config = dict(
    positions='sincos',
    muon_scale='match_rms_adamw',
    orthogonalizer='newton_schulz_5',
)
Rows from block 3, named by matrix and row number. Rows with one number belong to one attention dimension. Each number is 128 + 24 x the weight over its row's rms, rounded and kept within 0 to 255. All counts start at 0. Numbers have three digits each. After the name is the row's rms in percent of the matrix's.
# v: attention query, key and value (stacked) (model.blocks.3.attn.qkv.weight, 576x192, the v third), inputs 0-191
# proj: attention output (model.blocks.3.attn.proj.weight, 192x192, transposed), outputs 0-191
v.1 088:133118130140137134146153160145140123153139125158131192098106130196113148110114106138146153123169093169115140143119111125134146121131147130136114126161094113131127124104122084117133116144129108132113161128127153146144187138103144106129119158135160195100144096175111143155101115183183131127095141120156161125103137120088155087125143151135114147122169112115086101128089158137139141069129143144127146143172121119121127133117074123120095100140110108117162113152094112119096174095108101133111120102111146090108121114144164133092110153083083138139101119154122153096143114114147122129
proj.1 096:140135056125136088134090156163099116199157140073151139145129118128135130153104142130122098113114183125182137163144111104151146122135131134138168143114132127100147096154106125129129151149117130117122102146099156124135121123128140107127146113146157115147147123088109115089157099086081098143121120140110149082132085133141127159130164115122121105110073122121093159132150102180116118119114149096154170098109124123142125120185118124156159140114144122128092140096133162110135065122192140093160113103122144145129144111154096116132143125156110111127101136150147117104111149115154110122
v.2 100:175090162134140168162086140112099089113099137158118132103117088150111141101113140122127139147104095117160123155152155149105143149116111127130091111076134103135132142141087096133128124126138161136077145128162097133101103137103143145105155093087127115121176135127109137116126144125104130123125129168119161141124141142140141116086092089097107098149131154099129136152113117086128107142138110097099169096139078135118122142147122095099137117092094135141141139133158115142128168092113136188144121093191131180113147126071148146121083102130124112104157125130140151102138139141144111174
proj.2 095:101170091133125120132148125126108117110163133054129133167119149083131158110108093144125101103155127150121154119125144139110139124078115120115124083151111161165150088106140148163146111129124113116161126115125109133111114110148173091124122121158139157138108150153112150137120153141165145113138128116110121135087124122102123138131140154087138114131102137135096122125109097157108131110103145116141068177148116177118121137054122115139154133097142134118121129125090134080124122172108088093087162164080140113131146115142132106109173152159108128122086155171153122125132098158098170108
v.3 084:086109100167126123108117144136113121150181140094135189136140148114131099098107098140115146152137116144116142113084128145113121105116120167129170128150108114168124128144150124106126115146159106136122158124145131102171158145147114092062139206139142155107143114138086121099149118083184120105117112148125124104130085144098168161117130133172146120120149095088126120109094139131127113121159127130098157115107109133143123108146133123111114120158108137161134142129099164144087112176122140142174067118095134158120110137108120143135155159087160103165145118142127138095107115107130146096
proj.3 086:163170136101083145123155114145132150130128102121167122106109156158172132112133125108165113147146123108147124145148095153130122117135145146077137154104147137107153103119149162128153141142115163085103120095155174120105072091120140123168161113124111107116134137147133097093113107151140098130137112114104137106158116112140096117149120148144195140149095114152154085159102128159143098165096095161143100082135139088125185090119160115119142177135150133092118133114115102139137107096155136127135135156174124132105146118142148138093119096182115153098154129103150107133121148119161149142
v.4 099:149148115136100111118095139099091097128116104164115174110119093149150120119135115098139135119102126129131101142137139154128129107094125129164140142101137153124106168138113125125126145122178138136093136129176156128117112091106137156180102110098149125102184144112174108143118166164117113104157091112120104140105151150127123145103131118114124138132102135110126185144126124129108156130090120091120153129143115068121153131130122158111074143141164100116112111119096173111130173109124098110144114074106090160155166101142126166113114181131111139115138149118071103090114133081165106119
proj.4 097:120109088142174095124129121141115164113097133105126116109133154096115144110145111112118148126125146146141086113102118135106089124160125161148097111125138154164144128124097140134129147139110079099118142131116136143139143138125118099116171123095121134155156114092165173068140136089115133088132129112184086123119130186125142095165147147148126122129113153133095102126144117152115137179133118116122130117155136187128144080122098103124186135183120184161110112108182132108132140172144118119103193149144153123127124139144141146114133108124169130156136091158144114146129132142125120073
v.5 105:145119119150146144149157134127145141109168128107118103159085158153128113123129129117116155096137097119138090116157137151118143132107140122112135102122114120132122164133109136169141127095084112145090101144164102128094134102145114142157114100075120166150157117147110117102102135116124130079133123143138141090125174105108144151094097147135085113167166131131087130152148118139100076071127065124137108113126144127105078135152090115111118120135161112105089167128133087121130157148101113145136107086164126126159099143139118148137140096127071179107125120148124101113147099115183121175
proj.5 097:097117112131125120114103163120097154135106147149117126103109154127129147138122137191162123126168143112106096136162093149112085139141114182104096133103151136119135141074138120114107198106119126119163120138075141132150165130171150068099131098125112119151077138104156156154137134165140102156143147112122091116143107135142148148134149139139145136121143140128179119104152126132133103147123174141140150131145103112078164129121180125126111129145146160130127145079117183129120121093139068158111138138135110132089121113101105130113125120139123136138111139165134083097127181153093135141
v.6 080:185116119136140149175117080115101117123162144086152131093141138180148165099139091104108143164061128116141117110109143094123152134128087114120113147131100148124093186132110132161108141093125166118118135125154132127114080133094158129178156107141151119118156106115120124191114133109150115133130132123163141114153113140129106104137154129143174169105084144172123135122133128091105125113131141117141127135106117114114140116132119145118143135105071145119109101141166107127188140089114165127126168163162097156134138093128125116101119123118159200137116134114117114114135122112125130163
proj.6 085:115097113184138121111121193174094068133077135126106129107093135113099109165156143119079105155121128114151139159166070157111112105086140125129132068120149082145164106163120125122130139107134135130120150138131089149116158079130139109112114133115153170119115152120137116103117085107116124149107127134075104123089101140149153134114123124094116107120115124109100119163145096121140109143123099107110105125143116138178124107124108137215118123153122081104122167128110133078124135165117139088112143131128160134092133118139112122145120112114126111134122140146139139150108157114141111117
v.7 102:126139130162124105177132148077092117107115102096125118140170102120141110139127118156090150132109149136102139105120127117099149119099104131114104132104124130092152155171140153141147160101171178090156110123116137114125120141120119196139122134195125157125171147069142107127143154132150174145104126129128143158104153149161140168139167115086136166107136124126113134151164153130113148170120185112178109149108115132107109134140114126152138167087169170116127098135116141096161118088137110130125159127116096117125116117111158120147140117122169104142100114112129151171151149103124155114
proj.7 094:117137136124111127099090096107140138120111144116102152124131107100140134139132156083117147167130109165116159126145071138165092127129093127109126136097116148161110107166099157118124112124136114147112160104162121152146121142130129146123142182105126126111085087112128106145133125159174106165159121138159142075187115132070125112125095119145150124136137138147100153134098145118151112128149099124079139149147132179166104137092105145097152108134115112086107114172100087133097120137133124130131115163149106160142109142154084131099101199135108097132133160152116124085148088116132150124
v.8 099:165128068154086071085160076088165161100151138078146116102145154138119116130092121140100141130159155146134153118107102118123134101147135122128140126164131129106132141130163175143148150089136122152153113161102105128150153178129135089145116093129145140117169122133144135111123124127132110116151136117127126101169104121138128136124141162139125114149150097149175130139133099155148123081127116147134091104108122112141148104162120142103099119184139146121120126070149173101085184140097137112112101105108136110161100133123090141122142114119114078151108134134132122123128135200123118116
proj.8 093:118133179144164114129103153141112131112100117079111150125143139091099162145193097152111084145140179147149100138109119161113112150141145099156146164159147132133096131115165106136127133116136102113095112095141124122136173162106169145176143152160086120107120105110117145126109091127099112118118129112097114072159111121176121132140081164129095108122127158101164085141120193138117088148095105114107126124148177143093129096120147124105125159166142103146098141133143114117123122127128127120121139128146112127134112161113154162111143113110139177158144147082100103131138119133142140112
v.9 097:163139167163165146135108145147116148113098092079099112122144117131111125134131137166077082102129135105154084156116171101130160142145144109124136156139116124131142157096193102131154117101122099118135080138128135121133129144086131100097108047109111127120126109105131126117084145142127133123130133117148127125142163131127133119108118154118097144142160158098139101112111152135153151096143123125123124105170129166100086135150083112099151092113113100166118169147158112098136139117128095079112129131100158112104078160090111113136129076144074128126149118153126129132111161137138134159
proj.9 091:093085129133102139101086129142112085119126135164164159159127152151127123162137128135106140129123131156114131163166103133133122140117132144096095100198184146143121112111129086109144127149129120147143175130131139158131168139118168152143087129091130113142145068121140156142132097136122139138128139129125166141129107119141132135136079144118128106117114105147132118105095064147108097107117134108136141158147166090100109147092179177109112104124110158122157138117148156105118116105127169112114117142164093119137111146101130137125117181138102109171088097095118132091141116175156130086
v.10 103:151131121123155117114158163149142147120144163183094122137083147170114145135123126124128115125166111117127095100169114116138139111134144150125126108159156145143152111122137133139119137133048117188109130167138135151144130109128141089144104113060107125130100149129088159130080153138126128088126167108108129105116114129101119146124138130130081124131155130133162154125143094147148107062097100108120089077146096137120105141147083150119096100137162088112116153096124143134111140130119110154089124081123158112135100127130116121119167103130114143138144105167153121079099101145149093158
proj.10 094:130116051100111100139104169086092130131099136110124117110124166144105123139119103144127166128122164108115126140089180139111082154113131124103114101123181148131112127072135093112132090142172089122136144159145126090122164156134160119172138151144141113139153084132129121106146131147106119161116111130138151131150107105184151122122133151116152086147109128139073149112124116118120102186170112152172173142132109128074139108130175092096126151139123177158134112122131117110100117158142104088154123114103149110128135135149152127132123127087123122109105111122103126105141149140129139129
v.11 086:128111116152116169115165134125102123133120085146149118147130129120121153108180102088164118155147153109124065118158137148140119127130116142129112128119134148132121135116118151168142136153105097141094184150181151151092158115120148115128179128094111109115099120139137134136120112079059185134136143122138140155111134101124096137147120103123106147151144078143127130133109111134136079169162091117144151118102152095133145092139136137122097120151127135118160165139124089168151092158126167141121134122120156135152182122095117143080151162142140166163119176127142162124090120113110103138
proj.11 095:103137109115117092123135149102139129110104146158103106103137116163141135129122124129163119106108113121125164136105161150164097151147147168138146121175155122114121138169138164089094132094098138118150098144121173106134140154137094123110118143147161138108110176144143115117137114184129129092148135110109106096083128071143147137127114104080134133092141150066159147123187105117098165121136129126106157088119112140128122156141160122132126194104160120112111129120128122142097170133111109103119130123158166089132115136094160158167142096120118158109097108148118083124125174158147110107
v.12 100:165159141124165150088088128111155161087148081148128155115139141087144108139115106129128142108133137172127098111136096153148123134106146122140105150103126173157115106134145116143101112110138104102130102097126164121151099138146127177152114164131113128140144149095092049144134078136141129130143113126128101109127139108154154106103113119165129122117167129123170134122092109145119151140126124135134104099118123167132083152119137135140200127115115131142115125143163155088138074133123092143108080091108102118098137089170136160134139107111120100119159148103118120084081133109164143096
proj.12 101:133101123129087130115134114183117103146072127147144149136122130125135139136111129140135122169130153080161123174124134107147103131162098112112116144109137121174152131158117168107185087114094156114085082144128103163163097122125145082129085104118107145142163135128117195160111183105137138119110127086149147154095113175144100137114140142115154105176113151160161121135133172148100113130161095147165138092131096143136140106090154144101099134169111123160176121103138113163106122110133163123158151122133141124162123117122119144129113124127111116141111082129134115104127128116122145124
v.13 085:094050102166145100144120156162116108150133107109137117164097106150106118089130119160142166092140176127152118137130172119126146134160140145153142119144097141121134094115140099121080110098099109130142135119101144108145141132141148107103101120143117151131150154115104158127141155106131138137164131144128122111128104136139129131102113092139136129168136174135110102111091129116134142120116135173122080126147110155104157125133084156127114151133136121194157107129098163112074179116135106057164159145127160092156156145171135134104081172085121151127138131118133130140154117113144106114
proj.13 098:127104130117102117135090144121155145130138147102150143095138111076159119138127121110117109079100154104130127148160140175119084125132121147087125165158123070136131126089112128142178157192097112105155082138148098143142173146129096150141151129127117128080116133097133104122130130133116135102113117155119110131109166144095105124119126190106138107106123139152160146135117100109143092079080125114115145121073138139138125141153115109158154140129110078119114112140138100152159112149137137140121115126129070186078091128088110117109119120144118131132120136079134132110089154103131151118
v.14 087:115156110134106133118126116103130142138152158118154095127109127154122138123142165135130140083128094112143098147167106138097082121108106097126104115088137068126121127148084129139111141122106116178148120172136131107105111121148097147125168123117143151110159088122167120130118188067143126101154130111126178107074149131109105137186135098131166128143129152108126171127113115130141096128158118103088120144138137132103135151143087091146119133106167138103107157118149117108132141151117164115118098104129141109142088107114164132108124095145097133082060187125128133105140109169128134125
proj.14 095:113067097147146157111153137118117102163144121128083106128068128147106123147140125151113132154174182161123121131131172143128121074132177135145123073163098122119105134138119177158109129127146099097106110123118148112142129145153146117165158120107113180108120126128093158128131124192080159119135151151107122143114110120137135166126075088108102133149159164132120124151128126153124108150109126121161101145131139128162076106131149166110081145135129157130137111103132154126133105132126138114110102096078139141083134163126116146135147117108141103174132138162136128110125090100092140131
v.15 092:108122145122126075141111117098142145120131148118161102104145126174136138136111141122137093083075102133136143101142144092132155092161120151121098102117151130122139151152102165101117150118130149101145130170140157154079119126161108168119140128140106157090130152102153088109097130124139156134109120122136123121133085132167162141144177132141118138136139181114141155147128125123116111103114130127199142176116101087108110125130097134122171126101150133117113114138110132145164110139140134141140182170101124108119083108160159044140120084097180107110123123140113116116157114127116112152
proj.15 101:187140132160120165128103110134119116169138147137105135144104152128116113134123133106110168136137110135129137127145068166125101116103125093143145134128115148089089093141122129137117101140150086194159103083131105112101118093132155124131105118128137161171123114181150120128133099133118087168104120156101168118141158122114073130149107118124139122140111116145102151129088122144138178134146111102078151131159167137126116094109144116113130093130117113160157105102105065088147103154158104086119149105135144110132142113127151146131150139104111114132068129118110109130100138117081150081
v.16 088:155121160131150166111123092137070114138142154137100136101147105149134162098141117121148112076140109115120092153116077125141156162122121140129109123122106132129132143131094124131149123091121136132095123141164135129124152111113120109120159116130122168143098105125169139122122094111155137119142098151118164112108154191131173138167139090109096110137125082156167142146114152163118110141119090092166114157140118144139103094101145129148099114109104114106084081103141138079113130119117096162110117118133151148141148155072125074107111124088114177125081110155103104120163112139145148167
proj.16 094:137143129159153123143134150163186097125124130084107062113109127136099138160118089114134151154140151106133130142161104102163129104113127118141136124134113163161118151127140128116106133137123123183096136151104138185134139128098108124119096116137163102118094112138097147084158138129114116150129161121139124143144087121146119151131164105124130101167128127091089106135129143101125140123149113133115131091127166113097128109144127073137123099117143130130175161102149161123142103148169121134154148185173115105078156134114109144210125120167111098114139148100151189117116142153129133100
v.17 105:103112143174149143110136180082135155156143124130106143135099185138121137146132109160092117087129166145086155137095134102134151114128112135113142121103115138169141140090151111144135109138124084129074115144168112135128118132131126108126114110095127144097118144098078098056087106139123152099157129152113093089131144140122170122124120180146078131158113116161120138119155124158137120100144100149142127109148101144103090087130124120106151101103129079150148136153142145142138127142109137128137135114109164127083080115179149119115096108154111134140168111163130144101107102120169120137
proj.17 093:147095094108109088132103144154130079136104160158158124119148149124103131103083160142149140097092101065155124109143119160132132108140119098104101123107170150125112066154156113118127148144108128106153102122142122133113147124164112170101122115158121098155139104157104161149151177124147119126109144149107153164157119140149123117186141123152137134164117139132124129121119119136105121114111125096129128106168122126084180141141147171146126153171141118183174134077128130119100088140130104157132140100084116150117133123077121120160150120167138131130096152164113120136103123160140117091
v.18 083:146125167121135157147148107131128161133109114116091157149090128145100143140116109163163123122110082146119172111148133119049147101152106136139139136140130148105135151105124147098169141129117149093159128124159114119163167101121097138102128132103114113105111117196121111091126134117107169160133085112135087126115122091129157124161154118162081113084149120095136078125126131131105144117113167134134142158153129137076109135171142128150116144094127104145165141148121141161128106127172160187100089136122154135148128121095133170144150121148157106102101116132101159167125120112096142134
proj.18 092:091162098097127105119129147148130104154120136197116131117122162100135124135106121134114114094154133140125138105146088166141131140143176134046131107114092163084131146111150120122153097165158117124128150108104142120133108106107128140145134141140107137119128173095104108144134111146119155106186120146088168162130104138116158111169097131122197140130125122154110175146133146135144111099119137115145126122130115154167185160094094136123154088152122108156107153127154113131145166102159079126134154155094115143107124115166122097116137147163112131089147142142131102129147148125133123082
v.19 094:118165151139135112086129131156137155142131110146097130121141104113089142112144096095126125125147104151111109113104070081135159179127081105121134154095144147147147119117144105081114146148135148123153114087104164130156143146108139153099101177152110117149103126063160149116116127111136164121097113154135143118106120127124118121131139064125156122132136139100190106141104129140091144141123171135103119158084131103106141099134139100132097126150132158133157108139117164066112128121182095116158145176133156123079158127133133115139135106134133160141160142127088154113162102153134140138
proj.19 090:122130176114084147114121141111124147087099107169138135142105129156131131139150121122150110145134130121119124118106175146136129121091135130087121131101119143151118162169160144145143149118120135193121124100154140152087142136113111138138165128126159083112136131171078102115154103114075101093115114184121145138109144159086151126137105133144133151139135144155080101128111128166144102129131098126118115089132168110179107104132119164152175163155121123141120113118129097130145092092110166100158125103110110165128158143110141116148092151084117113111111130050149143139146153103095124146
v.20 096:110109137085155157082106111178145119129151145146130173112138133115109124131143116150162141156147123138152139131141102118158124133124160167159178100131142112127160137085203124097139118134105117103131136118117107158164150144193150078105106143147139165130147140163095141100119109141144135084117118105128156141127115166105130096156127139178086142152168098102091126111133120161145132116147089144136131119124133124132127179139133097138162081158114128157143149130116121136120132134148144118158109127095171102111113154121198128105151140093135100113158136151177127115127137095161142117
proj.20 097:150149137154078136171152117161145148110157145098149137144102122159159123129119109132139118106150093094129165118122145131119137115140145141095130194123159146125123105139083112157124126144128181143067161144114184140127094132109132110139130118109112129137130079114132109134112145138148129137155115141109127140139112086116107140094116094137117099172138104158181129117140135133176119103122130133131146102113081089124154132167159138095093152112113148130085108152138177125143123108158132116168109099170109087167135139142072136139141113152127129138107115092117162112118180178116126168
v.21 081:083107098106138101124159128113133089137139150151104141127098128143123129131142135142115151130158120103134129173146114095110143169111098151126151075172126147142141159135137127108167105147164099132089177119146159105103152142127133116119159127157131163139097116175130127176119147129128110093091111118096151094111072137179094117156196138168147139145135109094138137137132126121116104127111138159094182092102128183118166152161113150128065098120123124145119115124154133145116146110138131120130090133097152138140083123131097129141114108139124104157126147093104136114166101096151120145
proj.21 091:172120151157131134125114136175120095145114092066118109101111170153084097131142074128154141139135111137170096137126127144100119101116169104129099149121151106140145110109100121147096139141133135094126094173145142167100134046121108147125117141136117155100153152137130132129120103097123141130169100139112146189119129066129136128142109123138131139101112123139106142140110102107149137136097111104163134148191150109150154104119164096164124139147114132124138124144097070129098129141157116111131139093136126143137130143125124182157122125122148116113122105130199142136124154137089166141
v.22 109:114122148122138127151114141187125079129100113163129136122110117167103151111172141110114122125097105167128090128103169107115100127136121141131103139141176139136141121133067108125165147123075128133147088128114158142121102078089126124131107129124133146143075105168130134163126141118175138179094117144112082128104104196141142156104130114137120090143145165125155143124136106124142113101130114098126157103153157101136119129113129143113127113140135148161106127112093103143136098138158110154161146106140035115116118097103136132131128138142124089135109089119133150109134138092154074137
proj.22 097:156110129102134124144124129081091134129126133131106115106107110101159113129083111128177152161138117091144067110105122134120106165118135139150123108112127129122142110140165132105142102159176112142110159126123148106151149116149140094088098128135087148110155177133074142108141108143114103092158122144114148158145119092109117156136148126146102121131127115126080143053132117155158148139121139147140125126079150131082080127101112093135129117129144105107133120129135077110143123124113105110119149193158168131098119117129092116076125109145121132152150120180164119119096133123088156077
v.23 095:166162124146172108158086118153113124127151121165143093121140135135136146133142128071115140096113135131164116121116133135128161170155136084138121105117117083108110115106115114148109147122142122123134152162135124125080136135146080154159113110144145135177139095107129154181134160116106118150136122137126158122148106176126086117139178141084147108175117138164119134108124105113117143126145151127099130104121118143126138092101114152090048118155134101139104148150131166121127110132129101164182139135147175114154127160119131096176110113089117111122113107090166094098109112139155152161
proj.23 099:045079097135092139105190142120160132133086099110128146143110077133115136114119172136134126141149131094132104138163121155135086093124087132153157164135112135158180148101181115123144155114079134116149100136111137142141139173112122136137144122151125117114103133141116131134121113134138104101105134119118117128112120082129141128121074099205135123102114157152131157099116112077126097109131117124165116127134121092120126139139127109164169134138163137128164116135131139083146157118128155151070136102138111128128125164123165118101123145126099136126138150152083153122143110156098129154
v.24 110:155155119069116134173156157119126102172072115124149172121130153074132133136115120113093150102128126139170147109137083126159094147124155146147116124114134154127139131138113143155143128100130155129105102141117102157134102126099153141179119126085099135154124145150151093170156090162078159175121155152137114175133105157109114140136151111117142147110098136153152176148171133120100165133126103133147103122088133146117151104120116133090169125098131135121123089146125128128165134123157130170139135112128089114137144123110170136075133182135134112126122152110089115136103160128109101098
proj.24 095:098116130137117082161109123128144105108118117117104120146160150114109096106122153113156116165082150082091120110097113101115121170166097113117118138127136101132126133147118140050134099140146130135088173122145144096118129124114148138121131123140173098126120114141108117121134169113196069079130147122149140122126162124087127131112130134118102114139159112096146102111139170130118152156126122105089086136182099085172122148111104106111150116094151108160145127159113188121112132121110106105088110125133145133133103137135109076127144137123170139128156084125138124153144079131125122097
v.25 096:142149134150162137095103148139154147106123115100098097104105129152140096161126111096095128139093111139075142140128131115094107087146090112107142194120130139128092152175134092157137070105110106083089108134141127110115098120082111183084109121125127159082095125121075129113113122089156140146133119138124102133140193069117114131122106152153104174131136120141123130122148122134092124124150115133133136103144123165119126125121127124143127111121110079115123107120136110097099104175119133109111117131104075106124142102144111130108126126130111095144181116168133140120111122122176124171
proj.25 092:092112119110127103154186131167109121143139149165184136127112127147113144052109115206129172149142113162152128122117135120112113163120136125104140126116159099148136124129134128139151167106151129153157107114158127170127144102186129064115128122089173112192187131140119109068132150121133140146145130128142132112123132148168121126105085140156168092168128109171117184103149134127127120105141143116137133111163129119120134126149140133080134122132133112157155125118131107111124119132105110159131161152159140126098161122122121121162115122161120130163105103140148107113126137116132136101
v.26 085:149139142091150091148137121167092113144145079112077150142136130092096164145106170117134111152150123114130144133167121160152141158128142119106099094126138172126119161137120120106172121106129130173108127109160125171148109106107117131170133135091119160142139131131156111180148130164080108143097148180130154110121140158131120168152083179094117150104130129144111139162195149166121086126092102137108107130087115099106122110119118119109143151123117150103126145112138138181110128103103131143135144115123074161117137108150105111160167166101138134123151130113121118158159141127151136125
proj.26 081:128140149105121117133105108094104145148098146093090142148108173132167118122118109142121094134074121126122129119148082118102106138135120132158111134120111150140151097123113137136095157148122113116081169109139075160111115119175150169097115150154116109104078113130164159135123133125123081118117107098115107157106127100124118116107189129097135149134080124084138103096055136095122156139135138105112109143120156126118118110124165093160149100105161107101152124135078123088111118123153104140121136108141120110078113131137169122090129170127108165132144175146126117117090130143086117123
v.27 095:130123102133175139156121136158091119130095119126101128109135128134088152134173126132143112113149084075120088115128130128103114138173122155122120097146146138141130122077112123130151141127099172160175157142135105188144168168095108130160078132106121134134113085125177162148108125126138167143115111122114094152115122147167136114082142156057115119135152118144167140123120106106135127087109110093137125126133112103102118150154093165124112125120115155141156150162120184148138130084160150160142147129143107092158140118122144096141108124126104109126155111102141155092119155087125104153
proj.27 088:099156107130107078113124130103108136114117101128144116088076094151125167117085091149159128147095091136146123163156114179131081172140091167109124139094120096116136129091151086102140163124115144132141146125113120122120116139129148100113172138123148088107090138088115105156157086140132061113143138134148149089180120153128149130143141131152120120145119158168128125133131122133130099139164197141142128134133150132131130104145113068107138128075132128107162108111104140121162151176162098130135133150131125112141118154142157103097153144124134108135121131119122086153118134174125152124
v.28 090:158090144151104125086130156105102129126161111074060132159111109166156123119142132133133105107132114136141131155117151107130138138164123101111142129152163129114135160129142157157108120137127143129132058143108113131115131118119123105084122164088172141095112105145112126158122118095093098122156110132145127118121146111080112140168160115129108143134112101104146091165115144158159128136086121127141132156151174179116184136120113137133110090153094132097116135148131130092126149160142117133102144048130131148099139132100096176162115158114127086141165158120109136173129129152127123133
proj.28 093:143159106076161119101114143142116096126104121151107091103166105121093138136139134137134186121123198159117142116122104147162094152143083131161108142163115126161146119118093132111110112125149094151130170141168154144139135107125119119148136026132108116138113132155113124104114138149111153148157129146155135134102129117147176105119108173125157147098135149137123131122123101148082142121130096125104141146098120135113129150129147131124102143154163130162103140114141130117130133121119103133166140168152127150135092183088063124146176122115153129099122106082114122128120140165163128150
v.29 096:132123129108129133121117114163132127147081130122177130140150093106081147120134140085137124170101131103113149115111172090140167136117157154114132106110148096100143118142137115088143164162145118166178124154127119119108140124159153145137129147215107092133136124145150162149133111132180135133110135133143150167135129127106096158148139116145110144105123100136105148144142160143143131159175094116164147139059137124179135111097138124129107130129111157130109085135135135131104148108141154118138145197168114148117166139153163090138093128115145136137100139127138155101142144116079169124
proj.29 102:151152139149100169181134081101135130122163126126102080150146118194142129118141133107129076103150090157126137093116128097162150128086131123162151140145092154151097121177125137107103145100143176118097161084118140118106131158113119130145154100128158140125132133124148096103122112122114142137123106099139100118103114124107104111074112083161122121161101124116124094091125119092124134128120164132077138103150153117155115163136154153129166152135141112136117110114122094119130132101121136146084096095162127112157126124115136107147137199140128107131155074146115087170136139127161136126
v.30 113:089127133125185116145094145169110148109086096153171115131195154110115139119138124140157124179065119148158128126102116084184141139144125121143111159172144128147125156126136132097142089142146132127139164150133151088102079168099139138128141132145122133124122103164123146120150129134166125167090133127172131160148131135135103119134135157152111159108100136107093148128156156113133137192131159134107161125158133119176142142129133174089137124153107141152169099152146114139134115117162129141117135170114084072132111135147132124103139169115123108135157154142142148157132135107128137106
proj.30 103:147168108137107130151172131148107108116127135120169153126113108161126138126146130124081107098124136157147130127114085121135128116120140134069146140092095116109127116217171165154136140152133161120134155102143107157147134148128124143161112172121136149098153137090136096153134114131168131107128106087122119146167121108093087139106166074110132124086122086107148188137067122098162155095155099114096135115099116124113110134116150115130131152113142142113119139166098102119135154136161135158094149129150152157122098117108124128163119117112136129145125079160108130143113120084151140104
v.31 088:162134154131148141128114154143132068121136124116133155134123135095158127135128154104131114128110107120129095137153098082159136104160114109115097137108143125115160161106098122082131118125085136134144172126163113134067112127096142175130124113125099121144084159096171145160154096114134124133094162168106097134175135139104135096135107105138136110128078149102107150146149144115135102160130135149112146126119150107151103131095112104170161137067131165142089120126121081107123136119122164079148139154166150146116163152115082139118129149158144160110105122138111150096120165084095117153
proj.31 089:107138149115127152115138082121120180079108131138141080086150137167114125157133139096120136172108161136142105129119110138145134144086126157128117132145085160139107115138125170103126125120164162140098107138094136159181160108123140113149114158115170117082135095160123134099162116175134096122108099091158097126124161142142109144122120107088117154124167098148116137136138148160091122113121165107109134139102143121154088142098127144140105127131189111104157138144087135150157105118105116120143119137102120107125139097081133136110118126121120104138102155139177136126092135136154095049
v.32 107:109116110117142142128134213142103115160155149091149157120146149124111101111128148180095099100126135159115105161111151135143095127138171169099139136128112138131089112097123122138131117123123124123121153125114151157126118117128066117153107121134144149118109123140115138105126092131124104112089174154136172108147112102118115120116118190092131124171176137135144171116113137145161120075149083159108103125109117153141108092132107113131150108118120141147087135152097108118096124143121126119191086108129120111116089137122146101149149147136078140155076128139140126112109173168149143163
proj.32 110:117114192163144147112116137150127142104118135097149148100127107105144135133123144082152148144190090112129129126092094124155127171125109105107085152133162105126086138123141120149131117118114123145128098125136109081128139120110147113163100153117155100152100159101141141141072131137086120151137091109147158110135120109158169083114134086178122131153126136158141086128099127126156140158109135122148138112177137112106084148118130106100134145147111063076145107134142167140162098146159138116115144109147146137088147165152103146106137106157138119129181120112113150141174108098118136143
v.33 100:158122115107113098148143147126113127122144163115106172112134095154109091089104092095155097147148121094140148125158101118127135086155064104176156105101114101098091090160128119141114141115122078117144134098123129133090125135144127113165136124128108106125118148120160117157163144140134110143124132119139099171161115119167139138142149118124137121149140145122139141150172114131148130140122131160130073148097169139145176165126097137069152128076165106109159167113179160108154127123121124176089140138126162143136143118117124121153144105124097124063133161086146124133101111140133112134
proj.33 101:093128148132143106104147112130148144117129117170147075137118147155169163178140107149127115153117122164091113140108113132111159153096132155103163114108140148132151127098125097097137163126161130146088143158113142155155150132125143131063145108089133163139157136133125100111116121136110132123151097139114105120161142150139089141066125125136107137120114112141112100119160150141124108087143120121139180089134134114113126175168154094159133121135142133152083118171097086161148154121129128103142127113181071077149153136117186146116121146134154125138085103113154108166141106098127120133
v.34 093:167128167120129131133181068113123096113144132119147119113117085130123184116151148078167115146162130159110099099113114110146123151154118157155135118141108137070150123153125145112129182092160117153112179110095142127156128161127148117171131129138115136112155098155109116190152140093133132135151165113142115168152073120123115137149117106138137143079147098094127108137173152132161168141121147131125127148102112099146125152092113163097106104151127128122126125150134162177128134131144104148118140161144147137161124117151143103105140139153156106105140117115146103158140169116177145108
proj.34 095:141119082166107118152124161153163113136083137174132127107147105125098129125086142175083168123098098102132111126149133139116147093153172118118148114119141114161113152115100100145162113146133110092133096105112129154100143117108157089110122125175122173137129126112090130109100137109116150157131142125152081137131123146125088146096137182127096110126134149155136165096106107143122119129104111118158116118151164160124140097130137092145099123081111140125105107106147101131145154139084129128145160164141126090120120142131150105050119137095076148113143121168131150143097086163132110102
v.35 097:137148135136136135102108135131092126118157136098091149109093099156106148182154130123131120123121116139147085137103171095158112114123124170110111129139126113145121140088119101143109175183101149143133128130117113134146132178154092144158117091136131120160130106051096164121154109122113128129137118122076134127114151139142139063134146161115154102120152125106144132078136118115156117138144110161118162147161102140107106137130147104173114138079135115120102104143151164126182133119178098155178118116111159109108144077163122095101108105136138131150123100159145119131116138158090139140
proj.35 096:128136136166141177117130123132151112119107164147151140144153164120132111107123172146075141101114127097143160131107066119166145105123143098120141145165101140114125078160143130106145108095089150104132143124115090132092121137089158146165123135095129109129128159130186142117082152143136147078105124111105170128105098134106097110122116106139097154105129124144126124147091127130146157133108123132133086114120129121160144136143115132144142146143136118143160110157059142136112135155143172052154129090145133139128116121119123127138121143160154080121169101122093151128095196101113122123
v.36 092:097127136108143133142124077139160166152132139124146142145122166166137147142123126147118148139134130166139126135104115145140110128124107149172147158155103100131127146071134109110149126132073152113151121140129125113138138110154115149162115141141160144089173163155154107145098123156107128135175116101138142107132152140134113155096116166171119131093141103181111156126108174134153141109136092160155149125137165109090124106128139191098153112145150115164132117119139095142140151126144136154134150118133091127173065144173161129153084130143100096171143150141135132151115181130150147074
proj.36 099:131103115091152125147101114136077181087139107124141130125146133145149139114107119141088145129074138112146128110112141117123084089096147180105107109160117134132135097158156100112081151089133140144096146135133125150130125136184145133171136125084152134126129159171165165089175104095189095170113100166126153122106126111087114112099158115120119136138146137121148114126117082093090126114137087130084107121147114108121117160105101111139144132103115130095158078148138134151133122151101116088131151128108137121128156146096139102168141136125151146117098150101137114163108148149129110138